Rows from block 11, named by matrix and row number. Rows with one number belong to one neuron. Each number is 128 + 24 x the weight over its row's rms, rounded and kept within 0 to 255. All counts start at 0.
# fc1: MLP up (model.blocks.11.mlp.fc1.weight, 1536x256), inputs 0-63
# fc2: MLP down (model.blocks.11.mlp.fc2.weight, 256x1536, transposed), outputs 0-63
fc1.918 [100 155 137 127 138 149 138 106 137 178  94 154 127 116 128 106 131 104 156 156 150  84 109 142 118 100 138  96  97 119 130 104 171  98 116 148 127 131  90 110 120  97 127 144 125 124 144 111 133 143  93 112 106 141  90 114 105 120 123 114 104 141 122 117]
fc2.918 [150 101 124 125 117 164 131 143 100 118 116 141 126 173 148 138 102 148 109 108 113 124 104  98 124 129 142 112 112 112 163 173 136  93 115 125 166 112 169 102 142 163 137 133 125 102  94 132 109 162 168 152 129 143 140 117 104 126 115 121 129 111 141 129]
fc1.919 [155  95 136 113 156  98 141 116  97 116 142 112 133 140 116 162 104 118  94 126 118 153 152 162  99 130 140  92 151 155 119 101  97 164 117 172 156  86 144 123 114 144 119  97 122 148 125 107 145 140 116 149 101 109 136 112 106 122  84  84 116 111 150 165]
fc2.919 [119 152 118 124 172  77 139 110  80 121 144 121 136 146 149 157 146 134 134 148 128 140 134 124 164 126  82 158  88  77 144 110 135 160 159  83 109 108 104 143  95 112 139 156 110 149 118 143 141 138 154 116 132 133 124 123 109 103 118 124 119 107  92 160]
fc1.920 [126 110 156 134 157 137 136 152 130 103 110  67 101 125 122  96 114 141 128 132 111 140 159 128 146 147 118  95 149 130 116 137 108 102 129 143 176 111 108 113 156 114  96 139 122 171 138 115 139 145 121 120 107 122 165  77 136 165 101 181 125 115 131 121]
fc2.920 [111 110 146  93 141 113 130 169 105 163 124  82 150 107 111  95 127 118 123 141 164  87 124 122 126 146 118 110  93 185 134 149 131 130 128 119 165  95 139 107 163 135 133 100 152 129 144 131 112 141 114  94 109 135 107 132 106 149  77 118 140 102  97 184]
fc1.921 [152 120  87 129 100  88 115 164 115 122 137 139 109 112 126 129 142 138 112 147 159  78 126 159 115 171 110 128 147 132  86  89 162 109 134 105 174 122 109  97 125 113  99 122 135 181 112 121 112 126 137 145 133 114 140 124 151 133  94 136 128 118 128 171]
fc2.921 [134 117 173 114 130 160 128 121 116 118  97 103 118 148  76 125 130 123 108 138 124 138 122 153 115 105 113 111 154 126 176  96 126  98 158 112  74  98 123 143 130 137 136 141 115 101 128 134 118 152  93 139 131 143 132 131 101 144 161 144 133 155 172  91]
fc1.922 [100 158 130 184 160 118 135  86 166 161 104 119 146 145 151 126 126 106 134 115 152 149 129 113 126 148 105 134  99 111 168 125 112 125 103 143 135 125 101 165 117 150 135 117 148 107 131 142 134 129 100 141 138 115  86  99  97 139 132 153 103 146 109 155]
fc2.922 [155 156 103 171 151 141  88 124 141 129  96 119 143  95  87 101  92 115  89 156 144 161  93 129 134  79 169 119  77 132 135 114 168 125 112 153 170 112 156  95  88 134 158 127 131 150 111 133 146 119 114 101 115  99 146 147 149 123 119 114 106  89 111 138]
fc1.923 [ 90  76 150  82 113 105 121 126 119 129 138 111 112 164 106 128 116 106 121 109 103 104 115  99 104 160 136 167 143 139 108  94 162 143  81 114 167 116 137 124 144 185 125 147  98 143  97 111 129 142 124 135 135 106 132 140  96 166  92 138 103 125 132 138]
fc2.923 [181 132 170 150 142 160 129 125 114 170 103 128 120 115  96 130 158 132  83 141 137 153 135 129 138 108 112 129 146 147 157 118 156 169 151 142  90 174 123 121 122 131  99 110 159 127 117 156 154 127 147  97  92 103  91 181 155 104 110 130 123 141 156 146]
fc1.924 [ 84 114 116  88 151 113 119 155 123 105 110 106 110 102 130 157 106 104 156 133  69 132  84 112  94 111  91 109 123  80 143 162 181  71 184 137 109 123 177 123 143 106 125 176 131 178 151 140 162 154 155 192 124 108 142 126 111 155 112 128 141 127 114 133]
fc2.924 [116 137 113 121 149 182 127 111 126 128 115 129 129 137 110 107 122 151 123 175 112 169  73  92 126 126 142 154 118 104 159  68 115 130 121  98 166 110 112  75 198 102 149 130 106 136 150 150  80 137 123 102 156 135  96 105 175  96 140 151 112 130 150 134]
fc1.925 [136 113 140  89 132 154 146 100 157 103  89 131 155 121  87 118 102 137 125 127  98 175 109 130 114  96  92 118 118 178 122 121  84 136 156 113 153 163 124 111 116 154  91 120 139  86 129  85 118 143 140 150 165 102 128 123 165 104 131 151 154  90 123  92]
fc2.925 [171 158 167 105 110 112  93 155 115 103 120 145 179 145 131 119 155 119 133 105 128 106  85  99 155 139 144 148 120 157 104 109 118 134 112 144 151 127 125 125 166 149 132 107  89 200 177 129 136 139 167 113 134 141 146 143  89 160 122 140 154 123 139 147]
fc1.926 [101  83 107 111 127 118 135 134 131  98 128 101 133 131 143 155 106 107  94 130  89 165 117 119 140 118  96 118 106 113 146 130 104 133 129 139 134 134 197  99 113 136 141 106 154 123  92 115 144 143  88 119 128 108 137 150 160 155 113 112 108 174 120 129]
fc2.926 [150 128 135 133 133 113 107 129 126 133 152 109 129 138 100 109 139 122 122 141  86 144 125 119 143 160 159 133 129 122 133 110 103 151 144  99 122 103  80  92 134 122 128 143 126 123 134 133 117 126 134  89  69 163 157 141 146 107 129 163 138 138 177 123]
fc1.927 [110  90 135 137 111 142 100 122 106 138 150 118  44 110 126  44 104 117  89 107  99 121 161 149 150  87 128 126 160 116 133 166 141 147 104 135 132  99 176 136 123 128 141 149 132 127 166  93 149 134 152 177 186 106 106 135 140 149  94 138 104 148 166 143]
fc2.927 [138 146 145 184 117 135 129 146 118  99 142 159 105 129 117 127 163 100 154 125 165 138 134  96 153 134 128 123 152 147 135 169 126 183 118  86 131 135 145 144 151 150 127 121 130 100 150 155 141 127 126 104 143 147 178 168 152 120 148 117  84 109 145 147]
fc1.928 [161 106  91 124  72 146 155 118 123 116 135  81 142 133 124 166 115 118 128 140 118 111 143 172 171 145 119 114  94  97 106  96 121 138 163 129 122  70 128 114 129 121 106 140 144 141 120 140 159 123  98 142 125  91 132 191 113 154 145 128 161 101 113 135]
fc2.928 [136 159 123  98 132 150 105  99 104 121 123 118 109 163 112  83 127 108 122  96  96 150  96 129 142 130 130 146 107 175 142 136  94 151  91  93 118 120 118 138 153  97 112 111  89 125 130 108 159 106 122  90 120 166 122 142 173 159 141 127 145 152 127 140]
fc1.929 [126 106 126 119 114 158 133 130 143 151  68 126 139  93 133 102 114 120 128 130 123 161 134  98 128 133  87 134 104 131 116 123 114 163 170 144 145 111 141 163 129 131 122 142 134 124 101 144  88 144 136 141 116 109 138  93 115 138 112 150 145 132 160  90]
fc2.929 [150 153 111 109  92 118 143 113 149 109 162 117 158 171  79 132 143 126 181 133  99 132 117 138 152  98 157  78 140 143 128 163  90 126 104 131 102  79 161 154 148 135 119 154 131 142 123 143 153 127 116 127 149 138  99 139 132 159 128 152  87 139 169  99]
fc1.930 [140 110 140 147 158 103 181  98 110 134 138 128 175 114 107 136 149 150 135 128 114  84 109 139  95 146  87 123 116 127 125 138 119 144  99 123 181 152 104 126 113 149 139  83 124 134 106 128 161 120 153 142 154  97 139 155 155  93 148 110 137  85 141 148]
fc2.930 [184 100 134 148 116 109 151 116 115 144 106 138 138 125 140 150 130  91 104 135 107 154 178 151 136 116 150  83 138 134 144 138 124 108 191 115 144 110 126 138 129 119 133 155 148 150 116 173  79 125 152 104 156 157 125 140 117 112  92 122 144 136 142 123]
fc1.931 [140 167 113  72 130  64 107 111 106 132 176 137 161 146 108 139  99 131 129 120 116 170 106 124 138 107 165 124 113 135 145 192 101 153 132 124 116 117 102 170 139 154 122 162 101 122 127  75 130 149 209 133 119  84 138 133 101 136 116 108 158 136 123 112]
fc2.931 [134 137 153  99 117 161 151 151 143 170 165 113 140 145  91 123 120  97 100 149  80 126 154 184 110 137 126 144 135 132 105 128 112 128 152 113 105 137  79 161 188 147 147 125 119 120 135 124 162 132 148 106 156  96 182 144 137  81 127 127 108  92 139 121]
fc1.932 [126 132 113 119 117  60 105 130 101 120 132 117 138 134 105 123 107  93 142 115 159 125 121 127 124 161 107 153  90 141 101 184 140 109 165  96 143  98 133  96 133 153 117  99 134 134 145 135  57 160 158 136 130 144 112 165 143 119 162 121 118 121 173 137]
fc2.932 [152 130 164 179 182 139 142  48  93  89 146 114 166 105 166 119 104 118 155 168 179 119 113 146 120  98 128  92 140 151 145  94 113 130 141 126 124 101 152 186 176 166 120 146 122 130 114 140 133 140 124 150 113 135  92 177 165 145 114 166 100 134  96 148]
fc1.933 [ 60 134 159 105 125 128 141 110 110 132 139 107 133  85  86 101 159 158  97 127 113 200 123  79  86 108 101 116 112  98 157 123 127 109  97 141 145 103 129 144  95 158  97  53 138 121 106 136 158 140 158 112 172  93 128  80 104 187 133 122 132 136 163 125]
fc2.933 [123 123 150 128 146 144 129 130  93 137 110 114 113 132 108 134 145  78 101 166 139 146 144 100 146 147 131 118 192 120 119 146 119  90 128 182  87 152 168 117  87 139 130 184 125 170 117 108 112 123 115 133  59 164 125 133 108 151 119 139 135 148  94 129]
fc1.934 [ 78 128 169 132 128 146 153 130 119 127 161 158 162  74  68 115 143 141 128 138 113 163 107  80 132  85 107 136 144 110 106 153 133 155  91  86  99 140 129 106 126 142 112 111 120 130  96 143 127 148 109 156 117 142 138 137 133 142 113 108 106 118  92 148]
fc2.934 [114 152 112 143 144 132 101 123 103  93 164 150 124 124 120 148 120 108 113 118 116 171 142  89 141 124 176  98 123 115 136 133 127 175 125 119 150 133 120 135 117 121 140  98 172 133  96  89 136 127 173 121 160  77 119 165 115 140 142  94 134  97 123 171]
fc1.935 [134 124 100 143 132 123  88 170 134 143 135 106 151 103 117 116 151 121 121 138  96 158 107 149 141 140 117 145 145 109 128 105 143 122 129 130 104 105 105 127 116  97 115 102 148 136 165 189 113 123 111  89 104 135 187 106 102 123 134 147 110 128 172 146]
fc2.935 [141 106 146 123 142 107 118 130  59 113 103 104 125 114  97 110 112 108 153 125  99 139 110  96 130 134 133 100 149 106 117 106 146  84 173 107 125 112 160  80  72 126 144 134 141 171 140 129 124 122 150 165 147 133 165  80  87 155 140 122 182 102 122 143]
fc1.936 [137 103 122 168 112 123 125 133 129 137 114 174 118 125 175 112 137  64 155 126 153 120 160 132 112 103 110 124 153 120  76 124 140 136 144 144 128 149 152 214 112 121 155 179 137 176 128  96 137 122 114 145 126 125 118 121 152 102 135 119 137 110 150 101]
fc2.936 [155 116 103 132 117 103  82 132 113 154 138 124 108 153 110 112 122 166 162 137 139 149 118  90 125 168 178 123 112 130 159 128 146 124 116 150 112 108 133 113 108 138 124 124 137 146  98 157 153 144 134 143 134 141 100  90 120 132 117 131 113  87 119 103]
fc1.937 [111  77 150  87 114 165 128 178 154 108 118 131 130 130 133 104  91 117 148 122 160 165 121 158  95 134  98 130 131 108 156 130 111 119 128 125 141 103 125 151 102 128 136  97 149 125 147 154 159 146 138 137 113 118 116 120 164 132  94 142 130 200 124 117]
fc2.937 [128 119 149 161 119 125 101 105  98 117 138  95 145 122 120 154 139 127 122 157 153 140 131  87 112 140 164 130 145 103 143 105 165  85 168  96 136 110 163 160  97 134 146 161  97 124  85 140 143  84 105 129 125  84 131 137 111 120 133 153 146 105  95 165]
fc1.938 [132 145 161 179 153 124 141 145  82 148 120  94 121 119 115 100  96 116 127 136 110  93 122  96 161 123 131 111 120 144 117 132 128 100  67 158 111  75 175 113 124 133 145 117 102 134  98 112 132 154 140 132 112 123 153 144 132 119 166 152  86 159 130 109]
fc2.938 [123 118 126 143 150 122 114 163 113  94 152 121 151 159 134  90 132 118 153 115 149 159 157 119 157 117 153 126 152 160  95 153 147 182 151  95 137 109 117 118 112 149 127 106 132 114  90 142 114 147  89 168 120 122 117 125  90  97 103 109 104  71 123 169]
fc1.939 [ 96 105 102 122 163 139 122 136  69 113 111 133  89 130 159 139 125 116 132 147 130 103 143 113  97 118 119 129 148 147 151 104 124  59 124 129 132  89 120 113 163  94 104 151 102 118 128 129 139 135 137 126 136 119 110 104 161 155 125 144  89 101 147  96]
fc2.939 [180  90 148 119 110 199 120 124 117 115  68 132 125 153 165  92 139 148 110 144 130  78 129 124 159 155 139 180 109 143 135 145 103 115 134 139 118 179 114 145 128 143 134  94 119 144  96 168 140 135 104  97 164 153 142 172  99  97 122 112 142  58 112 128]
fc1.940 [125 124  97 173 138 134 136 127 110 151 144 109 127 114 127 105 130 108 128 163 174  83 144 115 142 145  94 173 128 116 159 133 116 105 168 135 123 122 100 145 147 173 153  90 135 146  77 142 162 104 127  90 148 133 146 136 178  94 138 124 155 130 127 151]
fc2.940 [ 89 110 150 122 113 148 104 138 108 149 125 186 127 159  97 128 101 149 126 132 175 139 142 134 112  90 140 118 175 136 121  95 112 109 112 127 136 124 139  91 137 110 143 152 130 124  97 134 103 132  83 127 115 131 125 136 117 138 115 124 151 131 176  87]
fc1.941 [150  99 125 125 109  84 137 154 113 115 108 137 109 128 119 142 120 121 104 106 124 121 114 139 106 150 168 123 112 102 141 129 124  97 103 124 132 117 120 150 173  87  90 117 175 134 137  99 100 167 113 124 153 122  75 156 139 112 175 122 141 106  96 128]
fc2.941 [ 95 123 149 158 133 154  94 115 133 102 147  95 155 163 138 136 151 115 159 157  94 110  82 132 143 130 160 112 114 116 158  81 145 114 142 128  88 144 136 166 161  66 150 146 108 143 114 145 116 119 161 173 113 136 108  99  95 138 151 115 123 167 128 145]
fc1.942 [122 131 132 140 123 150 142 129  86 133 116 127  95  94 108 140 125 173 121  78  99 160 131 108 148 142 160  85 138  92 149 133 151  92 103 110  87 124 131 145 120 178 183 125 146 113 114 144 143 157 120  91 148 146 145  82 133  99 158 101 148 110 121 147]
fc2.942 [109  91 106  96 127 106 167  84 158 126 142 137 110 150 104 155 147 150 144 107 155 125 127 172 170 101 138 108 100  82 137 149 130 151 133 146 148 157 120  96  73  93 110 135 133 132 174 136 134 132 157 161 134 110  96 160 144 115  70 135 120 140 131 112]
fc1.943 [151 143 117 123  84 139  96 137  93 114 154 154 133 103 114  99 163 122 136 120 101 114 165 138 116 127 137 137 149 165 154 174 115 113 148 184 119 132 142 154 117 154 182 167 114 162  81 177 134 105  97 145 156 146 148 186 124 130 119 110 151 159 115 134]
fc2.943 [ 95 111 111 102 145 146 158 147 147 139 141 129 161 130 113 127 111 158  99 117 109 146 152 127 123 165 108  99  85  92 102 149  88 143 120  72 154 126 125 131 120 166 118 118  91 124 120 149 165 126 139 111 110 108 139 193 147 123  99 145 125 138 103 111]
fc1.944 [137 135 133 176 119 116 114 107 142 111  75  88 127 134 123 112 151 130 118 160 155 146 126 115 118 123 143 151 114 125 146 173 117 120 102  82  84 143 187 189 104  93 159 124  97 144 111 142 107 123 119 101 136 148 125 174 127 139 120 110 132 118 121 127]
fc2.944 [131 123 148 143 112 163 101 141  93 123 126 169  81 121  89 108 165 118 153 126 136 121 147  67 164 117 140 142 131 123 139 164 136 161 100 150 146 103  90 123 156 151 131 164 148 153 151 190 111 151  66 144 142 188 104 154 164 145 123 177 145 124 179 151]
fc1.945 [123 122 124 131  81 125 165 147 123 121 140 160 136 136 119 104  96  96 164 104 144 133 112 138 147 111 139 141 125 108 162 124 112 176 127 105 144 140 157 109 150 111 131 127 127 101 118 138 108 138 161 116 124 128 138 127 140 118 125 121 179 117 118 122]
fc2.945 [123 150 146 142  71 128 121  87 135 124 141 118 107 116 112 174 146 118  82 174 161 125 143 122  89 128 101 177 103 102  76  84  87 161 138 199 134 104 110 131 142 122 143 165 132 108 119 129 121 113  60 101 162 120  89 117 131 125 141 132 111 124 186 119]
fc1.946 [109 159 143 116 132 156  92 127 140 109 165 125 146  93 138  66 113 149 107 103 108  94 140  90 139 160 132 137  99 119 136 143 140 128 103  89 140 134 185 132 138 147 143 174 172 127  90  92 156 127 151 117 109  61 161 153  94 138 103 100 156 139 140 123]
fc2.946 [101 133 133 144  92  83  97 140 153 124 134 214 153 141  89 115  99 111 144 106 155 119 154 149 128 160 119 122 115 130 131 134 109  85 104 126 143 163 101 102 153  98 125 140 126 115 121 149 174 191 119 112 131 116 147 141 116  83  89 118 175 107 147 131]
fc1.947 [118  84  83 121 119 137 121 155 116 108 130 133 101 149 110 116 132 152 126 140 122 103 115 101 138 139 127 141  75 129  93 123 154 112 104  89 106 163  91 149 141 137 148 134 151 142 146 144 129 146 131  88 135 156 149 127 121 121 139 113 161 124 118 125]
fc2.947 [102 128 152 114 157 100 104 140  97 120 102 107 143 133 169 129 150 120 100 136 139 105  93 108 153 132 134  92 114  99 174 149 104 159 106 108 116 109 123 156 150 150 142 117 118 156  98 139 165 179 142 117 144 117 103 153 106 169  98  90 109 138 120 148]
fc1.948 [138 164 135 158 109 117 170 110 135 152 163  97 108 143 149 116 124 128 147 103 103 162 139 104 137 143 138 126  92 150  86 123  97 108 112 152 115 115 100 115  89 174 156 120 158 110 121 139  84 100  94 159 151 154  65 170 104 129 176 146 154 117  98 174]
fc2.948 [109 152 102  79 139 138 123 161  98 102 135 120 147 121 100 158 121  84 138 130 136 150 138 184  91 123 106 147 136 107 120 144 113 141 102 109 128 102 151 147 117 141 142 168 120 167 169 146 150 144 126 129 102 157 161 123 142 113 113 107 129 135 154  85]
fc1.949 [137 131 116 128 111 148 122 128 115 151 134 131 123 128 109 135 107 148 139 154 140 127 124 164 119 136 110  93 137  82  90 131 173 109 176  81 158 144 120 186 113  48 156  96 130 106 106 122 138 138 117 152  98 139 135 141 147 142 169 121 186 138 127 157]
fc2.949 [ 70 103 135 125 118 123 137 104 113 144 173 112 147 116 162 115 189 112 109 112 122 118 130 112 176  87 105 144 141 175 113 147 142 156 126 127 155 121 175 101  92 142 138 136 173 116 123 122 130 118 124 140 137 122 143 152 102 134 125 150 148 157 143 152]
fc1.950 [ 65 114  87 114 115 181  95 112 120 150 150 105 145 105 100 139 115 130 194 179 118 143  84 128 116 189 179 153 123 143 122 133 100 124 152 117 136 111 118 157 171 153 167 160 117 127 126 129 166 108 151 139 153 140 165 134 144 131 116 147 105 101 100 127]
fc2.950 [156 108 122 134 123 143 133 128 124 113 128 121 152 134 128 133 111 117 111 154 127 130 138 160 106 136  89 105 111 106  95 150  84 126  90 143 142 144 137 125 172 131 139 122 146 108 138 109 166 114 112  98  84  77 149 124  89 106 135 145 137 133 158 126]
fc1.951 [151 128  95 119 136 153 144 133 130 131 149 106 114  73 112 146 140 135 120 116 109 145 126 148 167 134 173 146 140 126 129 148 129 103 161 103 107 115 122 126  96 165 143 139 146 112  79 133 178 122 134 119 109 186 145  93 140 157 116  91  71 122 143 123]
fc2.951 [104 113 135 125 128 156  80 112 125 159 195 115  77  98  81 163 119 112 167 114 108 138 145 119 131 151 132 110 160 109 160 127 117 151  69 208 151 108 140 127 130 129 136 150 160 139 131  96 120 156 124 127 128  84 132 131 113  78 106  99 127 152 124 120]
fc1.952 [ 90  91 148 139 115 121 175 133  96 100 129 114 149  67  93 149 106 165 152 128 146 160 138 125 158  83 155 112 125 118  89 135 117 140  91 169 105 146 116 153 132 105 119 105 155 117 129 104 103 106 107 157 141 107 140 168 104 156  98 114 138 128 156 156]
fc2.952 [120 114  97  94 132 106  71 116 107 143 144 151 146 139 136 131 112 110 106 110 153 133 153 104 142  92 160 159  99 127  54 152 156 138 102  89 115  97 120 135 108 113 126 113 121 136 148 141 158 136 156 135 130 122 166 155 146 131 144 141 109 112 135 156]
fc1.953 [124 152 168  95 156  89 159 118 130  87 142 102 151 130 132 110 106 168 147 110 114 153 133 120 150 138 132 140 157 132 196 119 132 176 176 137 135 120 125 133  72 158  95 171 112  92 102 153 103 162 122 168 118  86 164 118  82 186 100 118 107  85 156 128]
fc2.953 [113 111 104  87 162  90 137 126  94 134 133 102 102 119 153 135 133 118 111 116 123 124 143 109 151 135 127 126 147 157 111 123 142 110 180 145  84 124 121 132 131 145 128 117 128 120  88 122 137 102  78 122 122 164  89 148 137 169 141 131 116 103 129 159]
fc1.954 [140 153 155 116 139 114 139  81 123 134 127 123 136 120 113 120  95 114 148 102 106 154 116 119  93 142 131 180 144 111 135  99 133 132 163 163 131 108 161  97 114 112 134 116 179 126  84 115  93 133 108  64 122  89  93 125 137 131  81 130 119  86  86 136]
fc2.954 [112 129  93  76 121 125 171 171 116 107 104 119  53 134 143 170  96 118 127 162 159  98  99 160 140 137  99  96 106 155 136 115  85 145 113 108 138 125  94 117 141  93 140 132 117 119 101  95 129 131 150 132 106 138 130  96 140 120  96 160 145 167 133 103]
fc1.955 [ 81 122 148  88 115 132 139 162 173 165 111 108 133 134 165 147 146 142 165  97  91 129 126 154  94 115  89 104  99 118 180 156 105 160 114 157 117  64 164 180 139 139 112 132 119 123 110 156 145 161 127 149 156  77 164 133 127 166 131 169  71  90 150 145]
fc2.955 [136 132 129 133 109 116 134 134 102 142 127 101 137 137 118 132 167 132 121 146 150 131  90  88 120 131 133 140  95 143 112 138 114  97 148 114 162 104  75 107 134 127 111 171 104 132 120 136  99 124 110 125 122 155  98 152 153 137 101  92 133 136 136  78]
fc1.956 [132 107 135 113 112 127 135 115 120 129 120 101 123 105 121  78 119 134 166 112 145 125 109 129 114 156 182 105 147  66 137 133 104  93 147 127 127 108 122 131 150  79 125 165  99 109 134 135 202 173 119  83 130 140 130 128 128 103 110 160 105 122 138 167]
fc2.956 [146 107 123 134 159 109 130  71  95 120 128 125 166 133 112 150 138 100 106 101 169 124 173  93 142 148 133 110 147 106 144 123  93 115 136  83 118 131  99 182  98  70 130 113  91 140 107 127 112 131 108 149 129 147 124 149 115 143  84 127 121 130 123 135]
fc1.957 [100 146 160 155 154 125 153 162 168 158  98 126 118 159 154 137 141 135 159 195 132 177 121 172 142 134 130 132 104 120 115 165 138 176 138 124 119 145 140 112 134 119 106 133 149 151 111 124 109 119 112 114 121 175 116  98 127 144 192 102 138 144  95 114]
fc2.957 [135 111  85  61 133 164  97 110 109 128  91 151 108 130 121 171 166 138 111 131  93 174 143  80 125 128 133 142 164 119 120  90  88 104 105 129 147 117  92 110 108 107 125  78 145  82 126 100  95 108 142 148 136  63 123 103  89 129 139 150 104  72 137 149]
fc1.958 [124 125  82  80 154 115 121 168 148 121 117 177  95  93 103 162 148 195 154 125  82 105 143 121 142 114 144 123 113 121 142 105 135 115 165 144 101 123 141 134 157 163 112 104 153 104 155 115 120  88 123 120 128 102 138 121  67 151 142  97 137 110 180 118]
fc2.958 [153 134 148 146 124  89 115 156 111 124 124 132 117 157 148 101 106 129  93 123 100 116 136 121 103 138 133 114  91 184 127 141 148 102 128 139 119 177 165 151 145 104 109 138 144 124 137  88 139 114 106 105 114 138 134 149 147 127 137 129 149 132 103 130]
fc1.959 [ 83 163 134 151 167 132 118 164  94 160 142 113 122 115 149 102 116 121 168 155 141 120 133 140 128 116 177 112 118 111 144 144 163 123 112 106  92 133 123 121 105 119 122 144 141 157 110  95 111 113 135 135 129 179 108 176 134 128 127 140 183  88 146 138]
fc2.959 [164 130 133 147 102 142 107 124 157 162  92 100  87 164 138 172  86 144 108 113 124 126 108 133 166 133 140 106 113 156 132 171 154 131 123 125 124 134 124 155 144 152 129 135 138  90 111 148 140  61 167 127 133  84 153  96 117 157 135 140 157 122 161 131]
fc1.960 [ 88 155 114 140 138 149 106 110 119 138 147 121  73 122 111 143 124 107 105  74 128 135 102 100 124 145 113  86 110 120 122 155 113 144 102 112 156 106 175 123 106 109 128 124 105 115 129 132 124 136 144 171 126 118 147 138 115 128 131 125 146 129 130 108]
fc2.960 [145 144 104 109 157 138  86 128 136 155 146 142  96 135  89 110 128 119 137 145 158 135 113 147 197 131 106 131  61 150 104 166 149 136 105 121 153  81 139 150 153 118 143 157 149  93 178 116 142 125 141 122 139 131  98 169 115 101 171 155 139 134  84 122]
fc1.961 [ 67 102 144 118 120 100 134 169 113 138  94 157 147 155  97 135 132 156 130 145  96 132 117 153 156 112 176  94 139  97  93 138 173 147 143 109 120 158 129 100  96 123 143 151 140 102  94 130 159 175  97 135 119 110 136  99 116 112 105 134 150 110 113 139]
fc2.961 [141 120 143 108  87 133 136 134 160 145 193 114 101 114 107 171 131 104 146 163 146 154  98 124 157 155 120 107 141 126 172 131 140 146  76 106 105 143 137 113 127 116 126 116 141 103 121  86 140 157 169  77 132 107 117 128 151 132 101  77 116 134 162 135]
fc1.962 [106 106 153 109 111 126 140 110 122 115  87  95  90 151 135 115 132 127 143  88 136 141 138 146 112  80 168  88 138 114 119 144 153 136 122 111 117 108 166 130 125 148 119 130 123 129 127 125 146 123 144  72 149  97 125 184 128 141 107 154 114 132 136 101]
fc2.962 [134 155 109 142 127 161 137 131 128 111 134 173 143 129 156 125 131 154 125  95 148 118 157 111 134 121  98 138 115 133 110 131 153 130 102 154 152 162 119 110 114 122 141 141 190 128 131 161 134 157 123 101 121 153 126 131 135  99 122 147 119 116  91 129]
fc1.963 [130 132 167  94 158  81 151 150  99  80 125 115 148 117 114 118  90 150 133 146 117 133 139 139  90 117  88 125 135 144 119 114 159 117 157 113  99 123 170 106  85 147 161 141 135 126 130 107 111 133 145 164 150 112 140 121 145 147 132 125 125 138 147 166]
fc2.963 [120 126 129 165 106 178 154 150 119 138 145 127 133 165 101 140  94  89 124 153 162  98 100 137  90  96 186 127 166 152 122 182 130  98 108 108 133 136 112 139 104 128 147 114 163  93 119 158 162 143 125 117 130 109 129 137 155 143 168 169 167 136 123 128]
fc1.964 [134 102 121 162 140 129 134 183 124 118  95 123 120 142 135 142 100 142 128 132 119 154 112 132 115 109 103 126 123 119 148 125 129 125 129 149 136 106 128 113 105 120 135 139 149 120  85  96 136  60 115 120 151 130 100 107 120 110 115 119 133 138 111 146]
fc2.964 [ 97 109 139 117 106 147 138 153 145 108 119 113 140 130 138 115 140 107 124  78 109 140  98 145 131 113  98 115  98  99 153 130 118 144 170 132 112 133 126 123 159 107 134  98 182 106 142 128 152 120 151 126  97 131 178 146 186 147 150 100 104  97 114 159]
fc1.965 [106 111 117 123 149 144 105  76  86 123  94 104 158 135 131 148 137 129 127 121 121  68 134 142 107 177  72 122 166  92 118 170 120 139  55 150 167  92 157 127 148 184 137 133 129  92 105 115 131 143 110 140 149 112 109 125 143 125 132  72 164 165 135 135]
fc2.965 [ 99 186 135 120 137 108 112 143 134 132 117 167 159  64 206  80 141 149  75 129 139 131 114 115 180 175 177 143 143 121 145 129 130 110 119 108 122 126 117 127 145  82 144  96 144 145 136 125 136 138  85 129  84 138 163 132 106 110 127 110 123 161 144 118]
fc1.966 [143  89 149 131 147 135  82  92 152 117 137 127 129 147 135  73 112 169 111 132 123 123 165 112 156 126 130 120 108 107 163 134  88 137 133  72 156 171 132 150 126 169  77 112 130 116 119 117 100 149 150 119 127 107  96 131  95 124 162 140 119  99 129 145]
fc2.966 [131 130 163 124 112 131 113 123 123 130 100 153 157 161 126 146 123 146 145 139  84 126 120 142 130 134 152 140 157 139 135 124 148 170 156 172 108 100 112 123 147 102 141 133 113 173 112  88 155 119 109 154 166 173 126 134 135 110 169 132  98 142 118 148]
fc1.967 [115 114 129  92 123 124 118 111 147 144 141 117 133 148 116 153 123 105 127 134  80 119 158 137 157 118 166 120 154 108  97 173 131 117 130  48 158 146 145 129 134 108 158  94 120 149  60 159 144 127 137 147 154 149 105 112 109 129 105  77 178 141 125 145]
fc2.967 [ 95 150 103 117 100 114 143 128  98 141 170  77 202 115 121 105 116 159 143 169  94 138 133 112 203  90 131 127 118  97 125 137 111 152 103 125  89 150 119 130 122 126 137 167 157 131 146 137  91 117 110 106 148 120 150 160 115 122 103 162 117 100 120 202]
fc1.968 [121 139 131 141 131 120 140 118 113 111 118 101 111 142 100 114  69 155 159 122 154 111 123 125 120 136 152 124  83 107 161 125 106 125 122 160 146 150 116 120  98 116 106 119 127 138  98 153 137 148 142 121 133 113 182 106 145 110  98 119 171 148 180  95]
fc2.968 [135 133 134 163  94 150 138 125 109 106 171 116 159 134 138 169 199 113 132 121 130 143 147 134 127 148 115 138 155 124 117  84 137 106 139 137  82  71 112 101 108 105 141 145 101 124 124 117 124  94 110 175 131 101 127 164  95 139 182 138 137 112 113 142]
fc1.969 [128 122 114 124  97  80 152  84 111 120 162 156 138 123 108 130 172 117 160 112 116 152 101 128 124 153  90 123 136 126 162 164 105 160 105 135  96 110 110 181  79 131 124 120 156 141 102 121 136 111 126 104 111 155 157 108 101  88 148 144 135  89 131 140]
fc2.969 [118 130 126 113 138 112 137 111 132 111 117 151 135 133 129 137 144 126 130 133 112 131 174 109 119 144 223 111 137 117 142 148 110 104 114  87 181 123 167  76 103 146 129 122 117  99 144 110 151 164 145 142  87 106 159 129 177 110 106 121 126 161 117  85]
fc1.970 [109  92 128 118  96 153 147 107 170 144 106 128 111 143 132 153 134 117 162  97  89 138 135 101  85 124 108 133 154 120 144 129  74 109 112 164 170 167  97  85 138 163 111 150 130 189 106 100 104 137  91  98 168 131  97 143 153 134 148 115 145 128 121 106]
fc2.970 [123 112 156 126 132 136 135 128  98 102  89 144 180  93 121 165 105 145 101 154  82 101 126 158 163 125 124 135 120 130  87 120 115 152 145  98 139  81  88 144 136 122 114  72 145  98 135 132 160 149 149 127  84 157 157 100  94 114 134 126 150 158 150 122]